{
  "dataset": "photos of plants and fungi (iNaturalist)",
  "train_examples": 45211,
  "image_size": 32,
  "vocab_size": 1482,
  "encoder_weight_standardization": false,
  "encoder_widths": [48, 96, 192],
  "init": "orthogonal",
  "nesterov": true,
  "grad_clip": 0.5,
  "batch_size": 256,
  "epochs": 50.4,
  "warmup_steps": 260
}
Rows from block 3 of the text encoder of a small contrastive image-text model, named by matrix and row number. Rows with one number belong to one neuron. Each number is 128 + 24 x the weight over its row's rms, rounded and kept within 0 to 255. All counts start at 0. Numbers have three digits each.
Before each neuron's rows are labels from the 100 texts, of 14848, where the neuron reaches its highest value: "fires on" is the input token at the peak. Only what is clearly more common there than usual is listed. The data: photos of plants and fungi (iNaturalist).
# fc1: MLP up (text_encoder.blocks.3.mlp.fc1.weight, 640x320), inputs 64-127
# fc2: MLP down (text_encoder.blocks.3.mlp.fc2.weight, 320x640, transposed), outputs 64-127

fires on: ","; "hazel"
fc1.623:185152114086137102140131150143128172134159139097159107149113099164170137114125106115108124089122122130098145116143161167129107149120136134098168171126075083084068084114142098126108156140145143
fc2.623:157120100087197100122146148122089129146124118127158109139094088148127147125125122152150122095124152117149100160139109150120165108133141110104152124138120118094147105107119089143141144169130127

fires on: "dead"; "<end>"; "lamiales"
fc1.189:145073149165125125140128102111131120116127125171128111134151122152145124131118154154138123155132111107125098129103117158131131104138159098061118126102146098101096148142123142162148106108127117
fc2.189:149131102109132125095132130139127073122138129142106121089165116122118117142158128092131090098105154118141145102153102149111136127156110116098099124093095125117101126139130150116173106140129128

fires on: ")"; "foeniculum"; "asparagaceae"
fc1.63:117086131137160070136102087109173131128122149148121120141131104123075135149112113136173123137141130106170151091101148110119131140136135171137155130140150144095121121153105185114107146124087101
fc2.63:132128058092108119156156103113122138119120090157152094196140123146111111140159138119153121086150164111135168103115123158135150133176172106140137125121127099137122122129162119114147156127128054

fires on: ")"; "family"; "anacamptis"; "skunk"
fc1.387:127100090087147157114146168110165127123073155156140115135107126103118151125132125159159141120094115098160113127152068151118132160112115108163165147137132096129145135102106137083146091147139108
fc2.387:091147139156120153096106130111155112081102145160129113137126148126100086157127178125114073111122122136079175091160123113124098113115133085172137128128126150164180133131132159114150100111125145

fires on: "class"; "cactaceae"; "yucca"
fc1.495:109061129139145152137130095121132139169095121152149167094132149144144131151156141125137137083120121121200136126155135112092125130153121132102145133122129128106129158149095104112115093147118097
fc2.495:137157144130136127104146114143120125145088118118131132130148090132129143105144162141132125133100122084111124146114134116171085117118145127127152117148127155113132113152133160159110159148149156

fires on: "trifolium"; "family"; "<end>"
fc1.239:129108159160121112119099143142153140144149118104091174108134152132131090127122124089129116120129161153108141096113151144175077134159114130153176119105096106130158137160146132172119114137181130
fc2.239:119152107114115127189140126135107121128119170142151117148132098111152105149134130148120144141140104104143117144099085120082191149102121111134109130140142108114089109121105099135124114100093101

fires on: "<end>"; "magnoliopsida"; "trifolium"
fc1.32:112126116148103140121098121152119169120153086137139133101116112127137151123096081162087086121127136109131131119119164115080079096153136116138167128117149145171115126144135103128152107125146128
fc2.32:140111161122109113152113132140145139142087194125098139163168132122137160176139141108163144168118177124148120104142143123137152139099130126123194081135108134112149119075124117143106134135125098

fires on: "cylindraceus"; "("; "<end>"
fc1.355:155138165126162083145119112130110136092173150165167116135128115138104116077134097145127101108117104114139094128093165132142102120165144132098114097088120139128135178136125122130119157146109119
fc2.355:125150137106166102136162151110131101101176137157125116156148128145124143099123117120143143133091067098161106118069132145124108107180126118122062118141110105096130179126107125123128141127111136

fires on: "order"; "anacamptis"; "belted"
fc1.404:123106109137146128079124120086138097132111133138149127134104106119102131133135132108138089149157116155174125095177120135127125194123126141136100133120132126107142094142136116083103115092124121
fc2.404:138129126131135079123107112164093135126103113097138157126101149122149114136162147163137102163152160157168169147114104087141159134154119096137162068133130147165140150114133173125124136137141131

fires on: "trifolium"; "<end>"; "lettuce"
fc1.556:134099132140126133116103132146108144124121105167154124125128121138161153104115071120115106082129148139098160125157139118086126128119101104182137139120104127119119141098150114136172194159128130
fc2.556:146111131185104144146138134090116151141161172063080177154125147110120129175168150121133114158150115098159092140131111093113138146153160153107148077124119119138133101173114138168121066121126125

fires on: "<end>"; "lycopodiopsida"; "trifolium"; "family"
fc1.30:087078135121133093101139142164098180088154107088116134113087097134145104117137090144143128124166160113149146119098163144139124139127107146143154137137176133128139172147170099130145141141158095
fc2.30:168189141151116152142109124108155112139081158162131144153121149117136160146132170099115136117106125166110067121170096097111121120147150099132125116143092099122100079086111136097116113134090124

fires on: "liliopsida"
fc1.72:135122120154132172101128170113102092164122114130167112098132114174118165137103105142108180076089120129158160094077081149106155139143143139146160104085103145105100157104136111151146142158118124
fc2.72:115108122134134071112121169147098124140153151089150105140141093124096129100107105143152168132128110141136137086122111137094128166079153120142171122108132112114135139071105124145106133132134095

fires on: "trifolium"; "officinalis"
fc1.393:137098125131099154135096130120183123119110160123096113102108130152119094131104117168105145134137128147126084148120147147114121120116108151092149089121092178153141181167151102121152161144144119
fc2.393:114153109089136087113162144139124144130120096128149108153131099143143137122139123118108126162151136089125149122150123106132105171134116110151161159129191131096123108092137118114102107096134128

fires on: "order"
fc1.98:130057102123134143132136111081107137112137130130129118094126081124153130094118143118168137112104093074173138163124116133182152113164132125088114077144125121125097117108117144130085131110117102
fc2.98:147120087164123083091130148111123101130153135116145153133118064143173129134122142076106134157100129154125126119177116128164131118142123118117153116103120170122083092111116117147129150120085151

fires on: "dead"; "lamiales"; "polyporaceae"
fc1.302:147105158140126142123137081081068106147158112106111140121148127160109060142149101138151123155144124119168180108106137103111108122149127146124158124098127122136142117118111144127169088126105130
fc2.302:112104180127138162117087117124120099162135134101121114087151124142102127127121125117151104095136134138138122110132127112109192074111109100134151132111104126136117097111082164155213126157115138

fires on: ")"; "("; "pacific"
fc1.278:115093135137119163144110070105084133094124117098163137106144121126127186110141122116154111112109123134201087124128097115093138138162111085102129152128137122119122145133101153130140125105090109
fc2.278:098155152136108145100126138162151104142158158125105131143113165153101083152126139131114151117118153118100167163147142171144079127139128170111137125135090143154160101064094097114149100134144133

fires on: "trifolium"; "family"
fc1.555:110126103128126120142107157121114131131179119142135155090119121180131152135164081109102108148163171120103163121103131137130073104118139145150087129087120157120128165109121109133111166131112117
fc2.555:172099167170172146125126102138135139125110177118101143130134112113124096133118142185144150122130130150146121148144118102120158139128121122138221118119099123130133120119112142113143102152148130

fires on: "class"
fc1.487:137093127153131128142124150105124131098097162146067121112112116121129100118081189111109157142109129121155140130122119145138106136144122138101099134147149100164142089123176154142104106159123125
fc2.487:107138124125136130114132130098163127090109132170099122144111141142142121117120156132089133122097132116139156093110085140103126143160103107090115118130149146136174112135156162118149130193137125

fires on: "order"; "fabales"
fc1.450:169100100131122140143126071137123143159164141108164111138148104153131155154125109112160145107136143112143085119156120122143168091128152165130139085141103110121123150069110113130165103105165141
fc2.450:117150114155117143159118149148101123169164143118142098122149106138089141128124106093179162120131146119132123104118120138159173123091119152132134079119111136141149148064118123144158119123160152

fires on: "class"; "yucca"
fc1.362:170152126086180104105113104140155141129135102112144090127130130113145152177117123139145165136151122107122122115077064084126107187140115084161097069141149156141141141124143101114149123150132150
fc2.362:128121140122138056117093108146145147145147111130154100152135134155152112164113112147080132124141193123129133121123069091142137168142128098113101098170132127147129152111107121138161106118106135

fires on: "liliopsida"; "asparagales"; "robin"; "shallon"
fc1.31:141152125176174133132132132151134085141074166116124112112139111150105132120102140140100156110149140106187111120108096122113121130123138136144125097132131091096124123114146092121140145128086139
fc2.31:152103074091125160156127129124135124132144131107094128136138144129124157143115124107145148106105104132103154147088164125106144112103095098182137161133148053147108100084127125148097164112126090

fires on: "<end>"; "magnoliopsida"; "trifolium"; "virginiana"
fc1.132:070106167115097119107108177123112166136112127133125152141118123094157157104133125121139111102127133116082099123116165116113105123129138111142185146122174086130138126110133091122154140164137139
fc2.132:163139177117129120129124110209151099156134143104143139123143100174114089143128145087097165108130141121152178127158103129129115117120138122146150100131089164130138126112135162137141107140170104

fires on: "order"; "lunaria"
fc1.141:144115118133141146136143110116079111096151184086123132142140093148115100173143105155150094137106124148115113131111126139078093149147130173140169076112131171104106122123130129113143148068143162
fc2.141:119124093109107154107141097151121112111141164115134121141124140118115132182133087145127110148107105105102149140140131112154096115141098145118157116136137149142117123149131160125108168088148146

fires on: "<end>"; "wall"; "trifolium"; "cucumber"
fc1.413:111090167129150163147090171159127085159136145121111169140088144103146146150127136125143124121127138121104139122123137126137126133174114102161179136136188131180104150135137118127183143157145144
fc2.413:126126109116124109148163128109175200135142144139156140116117104100121099116105119125095133146160108138137149186135121126124145136110131141103129101112112124089147101133102100149127132085148058

fires on: "liliopsida"; ","
fc1.232:146150119116148129126129098087108115116126145130096141139146155086119166140138119117149094145130102120106106145116147152154149098172156172120159117147133135135186100147083132159155154134110118
fc2.232:095140163106113116149184108157141123140139146113152131116097138144169078137102143131086149095160112149160159127159069125121141110099150093149117146147144108109079143110139124067096104122119127

fires on: "<end>"; "magnoliopsida"; "trifolium"
fc1.346:121104143128080094137108179143123120147167121129135142144098146126119162170158112155134120128105141154095131096142184125134110122130109153146170122166128122126122113124149157113161133146136122
fc2.346:116166116148156152118092074163148125121126152143086131126109108165136090078110151112147110097164110114144105138136101135142116154133098107161132123107112107116150096071130116153116133131145113

fires on: "<end>"; "pinales"; "-"
fc1.99:122111128130149152153136075106114153106114120119104119102129151159124146135135135070138138117108082113087139173081117121121114148158146129140128119103133149103117144143179134131120139102144082
fc2.99:129136112136162103143128149131140108109132107129121134150129108163129123117159194112148073128127128141095139115129101104096159147128117117152096094117144118150150128120156111103163121125097113

fires on: "<end>"; "magnoliopsida"; "trifolium"; "virginiana"
fc1.397:086099168111087116116107169143121166154122123121133160157125118096170155119106133134143113110136136134081123123129156123104108113127124117154197141127185104125136113105134096134172152160136141
fc2.397:140136160117135105149150121172119121134147134100133131104126112153108102130149136077124111088162136153157125154181117127143115132157145133157135122119101147126132119147114112070134149126144110

fires on: "liliopsida"; "anacamptis"; "purple"; "<end>"
fc1.376:111098112098138094141159109115113152142126098098138138142135105147085116118156074101127121150124139177127129116158081166102120140129171113166131146124138125109165103098157137128148133147111180
fc2.376:146126168097129119125135112120146155136122146107127174117135123123128131098122069109107105180124077135139115109079124104150122105106143146176117154133165123158154081175122102119090143132128179

fires on: "liliopsida"; "violet"
fc1.335:097038076129154137142114122063085125135119112112099151131152114110081120155152117133128112136150136130142173162137101135136144116112141108134170122099149119144143139106118173142133103144099101
fc2.335:104119147145134193142117132134107112137107162129086131135156131175094103107139103116117143127112083107114126117122140131148123130125185110126167128103100189137096109116128143130141150104105129

fires on: "class"; "cactaceae"; "order"
fc1.511:165123140175140138184168169153144114157076134155128147059119130111070117151118098124122154139143123095139080096091115152095131124120112116103107130123137125131084154138103088081153142088153153
fc2.511:129124160129145136159086127149148119155165129164147125113133125068121143149106144089117122118109107116131097102112121180129112120125129166104130138146156121128137146136144097148165118115152174

fires on: "order"; "lamium"; "anacamptis"
fc1.639:133117134152145144125095107096175093135122118092126112119143125166131082148126081148162113181121127140178122098143140108131154113175117130155160111123128116117119109135113155150163098150097135
fc2.639:132109138132147149083125106115109108142119141147133125104110113164087082114140103128161101102125123112139126097135126107118165109116122113130129151126132104149119103083091196167154105121116136

fires on: "class"; "stonewall"; "ponderosa"
fc1.7:148143137144082145142121134129146142123145116154061116120152129150125147117148134149110182109118120125077139100112141119132109158151160161134144136116102097085133135140118128137095130100153100
fc2.7:103123143151135110131110137126116125120144092137110143121155133139122127144110128133096101152107116157083133129124120099109171154095118149142163117138129088151085101129100157155091137106125126

fires on: "liliopsida"; "spotted"; "<end>"
fc1.557:113139120073106131153168111131103178112116148104140116123132161134113149150144137088133169188104120121099183123130133090133106137173160125182145135087129135130127134117101113122126150095105085
fc2.557:143151083133134059182154142103078140105100104116137131115148162150139147155132134126139185115092151144147175128124152086121085146183193078151151115114120168125098113140143119098098167099091106

fires on: "class"; ","; "ponderosa"
fc1.82:171139123191130138150122148153119115151132141138150114116145140127100138122141081097143155113159125145099109118091149125182127104094135112128134092103125110079083116092119083127084163161085113
fc2.82:112112108142115157145158124095132113100128150116136143181169105165150148150129147144108149129124150118177145118092110091118114130128121124175106115117182141145142115123119104088102104117104120

fires on: ","; "ranunculales"; "cactaceae"
fc1.373:128091120142117158143115151090110130152106118158111121122137131114130135150149122126129143157114163141139139125108135130126130118122146125141134177086106135142130142164141126140095177121083094
fc2.373:104129145123107180124145150154173133139085134138080111092108143149074120127128149101136151154146139103101119126165131128126127125124162139117122122096072120139129099171089178135143091107127102