Weights of a small contrastive image-text model.
Model: encoder depths [4, 9, 4], encoder widths [48, 96, 192], text encoder layers 8, text encoder activation silu.
Training: muon at rate 0.0019, 8900 steps.
Data: 45211 training examples, 50.4 epochs.
Rows from block 14 of the image encoder of a small contrastive image-text model, named by matrix and row number. Rows with one number belong to one channel. Each number is 128 + 32 x the weight over its row's rms, rounded and kept within 0 to 255. All counts start at 0. Numbers have three digits each. After the name is the row's rms in percent of the matrix's.
After each channel's rows are labels from the 100 images, of 14848, where the channel reaches its highest value: "top examples" is what is common among them. Only what is clearly more common there than usual is listed. The data: photos of plants and fungi (iNaturalist).
# convs0: first 3x3 conv (encoder.blocks.14.convs.0.weight, 192x192x3x3, each kernel summed), inputs 0-47
# convs1: second 3x3 conv (encoder.blocks.14.convs.1.weight, 192x192x3x3, transposed, each kernel summed), outputs 0-47

convs0.118 091:162152096144191160156094088116078146118138107133143065153085127158094172073115159122131206111127127109118198160088209087132133159141073171117179
convs1.118 098:103091126103098111122144161171113094066115114148103121153069066146121149155238136092150102099122077079116144136110196114078130134161160109160101
top examples: order Lamiales

convs0.70 106:147081144181103189091118161159161134099087142145125139166074138104139132096109164170121132133115155109122119150156131167140084103187116096089120
convs1.70 122:187130084139140133129149101088074122165117112172159132105095079040111095061134099088084139104163114199188165139151114116097108064119117143119149
top examples: order Asterales; family: Asteraceae

convs0.143 104:051142106092123134087175143115071116182163123212174078143159104118169106056156135160147105137150137164155163143133154090168138119105102148061150
convs1.143 103:117106153099154099119096121107097143195115069095054161168095079103140139120155100103104137097161167065102086105195112158134172164139141092079123
top examples: order Asparagales; family: Asparagaceae; text has "yucca"

convs0.51 081:154146171171079130152054117147077094127127104158171093122128121159118159131102137208127107127155125122183137138094115089167116108121116102149068
convs1.51 087:113111125072073121153064163146125134131120114158112096102105099132184121110145104118124143206130109137155132072102125174133105059094093177136143
top examples: order Asterales; family: Asteraceae

convs0.62 107:142166138107072151192110179131065183136121110101098160120150155094155132127159106156176140114159142171118114197107091133124085094154085129122095
convs1.62 104:091131115112144158095101137155097090119094146127126183085136117098077117154156168119126077092148185178110151139138153118093098161107140100109138
top examples: order Caryophyllales; family: Cactaceae; text has "cactus"

convs0.122 093:125108106144165126077133087080166142170149127085166124158061129131093128105126113141109115128103116086119157051146107127139123095185142120083128
convs1.122 100:143145144096135113085132096131099099075085158077093131127194107067166164156070124091092108123083107087100093173113136159098106126074089129050098
top examples: order Lamiales

convs0.182 102:072151174119136193141094106121125109138110089176068109149134075180156160073173117083082089090118108118136178081165115128126193111146067158123123
convs1.182 103:192146136123090167145143056135138164129080113135092120147111135092147170118129146142215141088099152124165180135138115098085084171169216141202116
top examples: order Ericales

convs0.130 095:144120132136078150119136108129129096165081110162111159157123110117142110151112155209124148106147172114099117103208178111104119112129127139084135
convs1.130 097:097119156143090146111078104161139149140113152142136113068111121127127143144143136054073079129168141103116134100181145147088130177153159093138131
top examples: order Asterales; family: Asteraceae

convs0.24 090:142082180145113146059098163115189112139034117137055121143109110177127168150147121141182192179189139112167091091097097148106163137103084090104129
convs1.24 093:112135132100191139131091184116115109223144143084134083140142114116166135174097072163102130135060177152123150074166151186166133142111084088096147
top examples: class Liliopsida

convs0.39 085:168111131165145148206138121122089096115159123127150127138123107153166135120077118164191137061123132092123167159160183166151104164159134116171149
convs1.39 085:113188109083059137140113173114148133182185092137142095149127083138141088116145140168048128132152123110177142153117145154110149115113103192157137
top examples: order Asterales; family: Asteraceae

convs0.66 112:096147127151194109142144122116086104168105124139144077066166155213124131146159125152170095090146120148116086112132123147161127106163115110129180
convs1.66 107:024131114147125107183171077155102098163151111144182130109153136108119131110108116082145104151149140165125141081139117193135131048150054118134161
top examples: order Asterales; family: Asteraceae

convs0.30 095:191130124132132192093129157128145100113152102106151175158191154130151133101082159161134078053123108122159107142134104154166170101144189094151119
convs1.30 098:081119133136145123195131156126134135150115078171145096137119096099178171101162106114107103129177115189179146127122057168178073142152106117153175
top examples: order Asterales; family: Asteraceae

convs0.88 095:120160121115160126142166104144137069091164127082153105136118084127094127103146107070134070170125255112113115121079179115139110120098131172135119
convs1.88 092:072130095090102194111112129136082139040153092093100127083160173179202109154158111182109069117169121186108116105185121101098130129194104134098129
top examples: order Asterales; family: Asteraceae

convs0.97 101:102123146093103121086111120096032132124098147083119139141135171086107098148137160108109136207149141166140088130119111159200057171134148141146167
convs1.97 110:108141127159105142122116069130146125159160116136104143161119139183135130144101178159151125096119114154067146142193158167156101138143119111152099
top examples: kingdom Fungi

convs0.144 095:158094102097135121123128126182113112156056094155175126232208136022096141137155191109135093101125112173163145126104107126115154128117123164091130
convs1.144 100:100073190138142126142064142116123180135144142068158124141117133133071104055111095105137130115075168152123122120088086134129114175183128136113079
top examples: order Lamiales

convs0.155 109:088185135081057092167185092179130168162079129178086194077190109133139158133137144085127154143121132135169158093123156132145104167112140141154145
convs1.155 109:126144126149140092183095183095120112104098154139109059159119196143115178111092111158166137115113132095141093102051077139096120144193071116150149
top examples: order Asterales; family: Asteraceae

convs0.152 087:168170135118110112196121128136127080113137130209155163128148146143134168126166173109168108121119121083164174105150126053128057130105144062142101
convs1.152 095:170114127168083107108132097137130175071103105091185131135195165117099179146175094133092135067102154135100148131083170127155125125145119164081178
top examples: family: Asteraceae

convs0.135 098:118137105093171154162159088143072118116103138178122113158120112218164152140101128142153128114072175121114117096094104087114143113171132130107134
convs1.135 095:167087154129122149121144169132095135092092109136143142121106156133138092086128106121068184140131113089153134174138208101072145140124148142128127
top examples: order Caryophyllales; family: Cactaceae

convs0.28 102:113126136171141151161098084093146084197125114117184097149083143155115111107113178102114154150120115105104102126079119121125097206117108150082183
convs1.28 107:117154109147091137162156181111114091111208109123119104114084165104143176129096143131094131165108110091097119118106190096085168126105078147199107
top examples: order Lamiales

convs0.2 116:163112107110114164145057151081059125173078155134099172123131148115110092113132080125147116153131131138098091125153147148075114159124160094136136
convs1.2 113:098138087145131185155139061151093103168118092168152145170132177106097119074111151113090118113162168146117103177102106088156136122086135126155163
top examples: order Asparagales; family: Asparagaceae; text has "yucca"

convs0.167 110:126065117134142166088152107173136104080101115086119093128123134197106151146097120112112123097145094064178124121080070159083094123118108124144115
convs1.167 118:176155134146177145130086164108081112173154145070160144095164174147103109128158134115144128061075115123144161124099136218108068113108102158121146
top examples: kingdom Fungi

convs0.92 093:087145128122132115140145111071107166087101136070138113090132120172071114113076153122128139162140173144186129080163150107150120122084122152086092
convs1.92 101:103103142112107158122109113133151113143128162114140150120093107172119104058124150145111139171108151087115142083102085127107148140093120117102149
top examples: class Liliopsida; order Asparagales

convs0.87 094:095076122115133099128132134170161156145168095135196103186120081116090076122108108128113168169137104101120190133148105069139091104096141081151143
convs1.87 088:113130104152105136080162109113164099101087136138091144217133092134097142163133162131095148126107086048133104114135138159083187126171119081084099
top examples: order Lamiales; family: Plantaginaceae

convs0.81 099:131171121130144110158216123114130145122153141144141147083118088137141082071126107132114124152120105144107142125116090133060085072119083129103146
convs1.81 092:113137077108120128123140089098163081109123105107156103112141136146155173168170096113168168120083175139096100124138136130142132118165130110108115
top examples: order Fabales; family: Fabaceae

convs0.41 086:154067139131118114151180085132132118174129200204101096121123059102163093098137184076155148145103110116141122132049185100136108142146088186092134
convs1.41 092:183121141136125117088100143113071136112149116081104162064195166100151108175128199074134164120127136085073088102132125103063171159182144085134109
top examples: order Asterales; family: Asteraceae

convs0.119 097:171150092151151151186059142153099151095161149146108147111097137092152161164092090108140158145134168175130113092143082155151070117134125177132124
convs1.119 097:132114130110147136149130136191108097167174149124165100128126174202131129049122060136147218172158130172116125161186124080149148126068108160110153
top examples: order Asterales; family: Asteraceae

convs0.176 104:073176089124130157145147143098149141084165175112157076111094128097201168151141165120090140117131148086132146112132086134103131104126115103101177
convs1.176 104:134096129110121111144183124159140149169075057153143095220126124202108143100088156082055114143197151147131135179107083148136153149133123165190121
top examples: order Lamiales

convs0.13 098:085134129171101168127056146124083117148106124127067076066099117175110132107129068096117122136127158136135129216145128164154077170107167090091120
convs1.13 111:095114110085102130112119150116075104164146197080127122163177128122085103080139110097133173089125178078167056134134115149176174135176083132130070
top examples: order Asparagales; family: Asparagaceae; text has "yucca"

convs0.98 109:148108164146142142134050157116167118126115120151138130131149106177139164073137100121111102125104127136183092099178141150126150072121121155186130
convs1.98 105:117212086157126125153134093152091144128114165112145143119091073153141166112073072188118102083152110176141174161119151141083094151126127118140136
top examples: order Asterales; family: Asteraceae

convs0.76 104:125062169117129101120116109149177130150199132154158093139142159096150130074135120142136163101194096151124121195163150095175089173093186074131162
convs1.76 102:076115131130153088120142124095102087131137079179145108123112140148185157151142187106162186087161111131109123153181154167153085132115137118148117
top examples: class Liliopsida; order Lamiales

convs0.33 098:168122147137125172173173126128143158075187178125100177129147143096129154105117129124075100135079125179106110157216114176163063095187126135152126
convs1.33 098:161169121139135210174170125165105101148150138119167110043119126161096107120095067104115104102191136169155126143094145098160158160106112123150105
top examples: order Caryophyllales; family: Cactaceae; text has "cactus"

convs0.84 101:116142160113118088131153129181138133089147125111097165117092094152164127106102121146177127134126177148179144130107083092070136120132181169141149
convs1.84 099:105085132048167052102137093156170151132129153124109135105164081111194109109115109132160102101110062091147122150131092069097145161123146098063124
top examples: order Asterales; family: Asteraceae

convs0.142 110:057180076139108163079105152126181149129100081113136083136120176129073177101114107128064122092125131111178140137168155147176174109152169139181110
convs1.142 111:080126106128174076066146153105127078168119105136119125145151158094082126171144118136153106107190059106065116147095112095131104085080136138097165
top examples: class Liliopsida

convs0.19 084:102111120176080055156069145152139115091103097111138122155147114105184184136150158165145144121072072079103143124131179117164102086146088124159107
convs1.19 093:144138088144117111119113123101078127130119134109089137156147106137182132092125121103113119151147163121140120138104130098184113061113141132140136
top examples: order Asterales; family: Asteraceae

convs0.168 101:067127154107107175159091115133151151091155092135126116152066106159156107124097126094138139102107117153121057069117192128122123131161100170134122
convs1.168 108:136099147087139113175119090128112171094154156095165155078125148068157149108175086095107097114098130070108135149073159120222123071104147116183153
top examples: order Asterales; family: Asteraceae

convs0.3 087:095218132117131142128133097110153148144171091117098068127068120129120100153134147128127125097098106155089145093091118082181165196151130103145094
convs1.3 096:109086125126086170096058146146151123117170150114110132017140132110167173107151103130142180061111135169093128158154077169077117089141153099154173
top examples: order Asterales; family: Asteraceae

convs0.190 093:208104148152119104159169165081144146098155170121124116148123076166138148096142102059129120096196128134158124118126122143154085087122109067111088
convs1.190 094:102125139088133146121163202117178106133113184118146102144142098113149102149089118143196099133190096087108184101078173194169127112135112146149106
top examples: class Liliopsida; order Asparagales