From a checkpoint of a small contrastive image-text model.
Model: 32-pixel images, encoder arch resnet, encoder norm groupnorm, encoder activation relu, encoder depths [4, 9, 4], encoder widths [48, 96, 192], text encoder norm layernorm, text encoder activation silu.
Training: 8900 steps, batches of 256.
Data: trained on photos of plants and fungi (iNaturalist), 45211 training examples.
Rows from block 13 of the image encoder of a small contrastive image-text model, named by matrix and row number. Rows with one number belong to one channel. Each number is 128 + 32 x the weight over its row's rms, rounded and kept within 0 to 255. All counts start at 0. Numbers have three digits each. After the name is the row's rms in percent of the matrix's.
After each channel's rows are labels from the 100 images, of 14848, where the channel reaches its highest value: "top examples" is what is common among them. Only what is clearly more common there than usual is listed. The data: photos of plants and fungi (iNaturalist). In brackets: how many of the 100, against the usual share in percent.
# convs0: first 3x3 conv, stride 2 (encoder.blocks.13.convs.0.weight, 192x96x3x3, each kernel summed), inputs 0-95
# convs1: second 3x3 conv (encoder.blocks.13.convs.1.weight, 192x192x3x3, transposed, each kernel summed), outputs 0-191

convs0.106 098:185102151089147128099188145077162101104152207126095138099095187116160133096138113121172057135139161116165143145123159154088117124050147098162089094100123165132144123129094141170137140117147139148130150144106161058179140135150093087143143139132194135111151099059155067102096105108156092104
convs1.106 080:139097136121079095147123201189154136135163138146130160137160102096161124171133157163120137148179078098128154115151192141167201136132090166060161140095121121090127103091086113082080106137187126146115122129099089193069161122115192129137074182074097056137149100099161110091146093174154143184177157125082174114138128124124084112134137139106089060118151174099122135062145121132121135141125105131103076103156113134093091153132122110101169165083095105114139065141107110087085102138097161112110170103139109134165096136088109147150135188145127135152124174158126094097156069189152183161
top examples: class Liliopsida (25 vs 9.3)

convs0.170 117:120169101151167105103113074102129155137134113105136158124152107117149135127141155140165161125136165103147098086143108130100166092175137049079162121182208175141135121143221107109099104142134134127137083082160097102076048139083140062120161103142087154128129099106173082132091153161149144107
convs1.170 116:122132117108096182086162172114130200099110149161093126166156175137141181095097113171107106137124181133086125131178082056126066153138166120214175137138108075092098102166122139110062136063140134120200149091106119122093135125136119095128128109152153107098152134132164157172093108120106182166137166119149134099114119103158078152117076117146104125142123084158132074162132096135120145105156143132139152109081110158158098106192120152117099124124076097056210141079108147131172203099166099152142101173108168134107142093155096128113123083124105134131162125205186198100126106156113137121
top examples: order Caryophyllales (44 vs 7.9); family: Cactaceae (43 vs 3.4); text has "cactus" (41 vs 2.2)

convs0.81 098:078135132181089204091160111131098080115107117139162081151097146147136127181108148135104136163102134148119241095129078112140147153146135137111131123136056120136118142122095111123064074153154075098171184128180180122127147156155134159111097051116145146138143119134102095167146152131126151078
convs1.81 101:165120095096125175177124113083092127137156174103189177083153141107086167120178104164149188150144108161125082170168194107159123154128167085153129106183083112131119097134126132122100071126156125109093087091148195138167174116159090113143118140146144125129132181082159086135124136113127041121092119122056167133105105101120131055096102216154111153161173182095168094155123155149157141122176181127119124177151145122120100126118111119156111087136143091114088158185112077163147143127131079165139109136143107153151193096146140151115154175089080135076151104111148170170175123111113123072
top examples: order Asterales (30 vs 10.8); family: Asteraceae (30 vs 10.5)

convs0.158 086:104088101149164137091086112164153154117100152106047124059111121117157108128164170151149164112093122151132119154099092149152121145120071160117140106109160097101060117150153102175116203098140124129150066184145129124192104123105132079189103142067149152147145118104160107195127111183125172118
convs1.158 088:104125152129187134101145105165116111182108155071107107117151133142126151128167106134151156076148118105146179171132163157164101129165085162087145078139148169149027084092126162173136127108132115123138116056070137118118120123094179109107193145138131142146137087095074188121111128134130141113155154137139110102094125155169114193095161145120117084117135109087153127142120162141149142186126114106083078125084156131134097123091106107072084092146187112106041155118138068126184150199090115050184121138102098146133169095162156173166159136061115097113128118154130106174083138097164074124
top examples: order Lamiales (25 vs 7.5)

convs0.70 096:102145161176150139130135123189120092122107109114118085115112152146148108090148082142162132159098096142143116120141094074140074106107200180067122148208090206181116128092104123152128136068090106140133148085150098132116135080110176116117150108155058136131131091095138166124108117147103174202
convs1.70 093:110122086073078092207129103096152089111107160178152177099107123152100167129129088145120127112128181128080145154155172147123104107160117125153084126139060185085129131093111090145152125179156123158160189157176159160150125091150105159117098114129130113177131182116146146145156198094096107096149203087101105108121137115143129113132184148117120132146111086101114126146125143136166146168136102141084076099080118159107177153065179086156104112079127155109170091136103124113171108120115108136106114227121100086189121106182151185116127072062128072155136173113100118167126103179104148084
top examples: order Asterales (42 vs 10.8); family: Asteraceae (42 vs 10.5)

convs0.100 117:119125125148143142205138051172125071096104104110088202154157148151100128094100150134129149107112087105159117116167135118090096147151158118128140122131117176190159093134116189138131141082233095117161087126167121117116074088105082099139091142113096118168144137101119116179121107073165104153
convs1.100 116:170174049124138116088143132086130104116106108168141111191096123198091120132096129124159205097056129102139144090128076156137124159081081133163120143135103164166127167119151072092157107146101141154130146125129179124105106114157139116142186068100120119137131122084159112183118169050167154083175113146152091090140138149127124126207129096130121062050161117133092106088134087169104071092129182135135089133135096169165108146096122089143123114142124127101162072119175091107163111113094198103152099146123123148140099169124100122163140081136117058142152103185167110122169085115102085134
top examples: phylum Basidiomycota (30 vs 2.1); class Agaricomycetes (30 vs 2.1); order Polyporales (26 vs 1.2)

convs0.103 086:131121093106133145132175142069139123130121154159136135090078151087101133123118077166121199118131122063107112167098163140215182066158152129175081133147141073145125088134111164086113135121167135130192068163142190096143136150103085124168141131093099163142159166086088124126145142134114084167
convs1.103 091:109129202106120098114133115119144118070164203196142116149175112181146159153116106138142147146100136078142139141097185115175090114094136169107140171109110083116118111155186095114093150167151144118151132150131111140157164110119092155146137115171110114157138101152153126176154133129142140132062102119146113130113117125097063077092157112165111182124164070157173123056116201119149195161115110115141122186088157115191080148164123188130088148089080130129104086178219137152079124161119146134102153161150135174151146171119092171118156157121071150105082177158150089110123136196086124136
top examples: order Asterales (44 vs 10.8); family: Asteraceae (44 vs 10.5)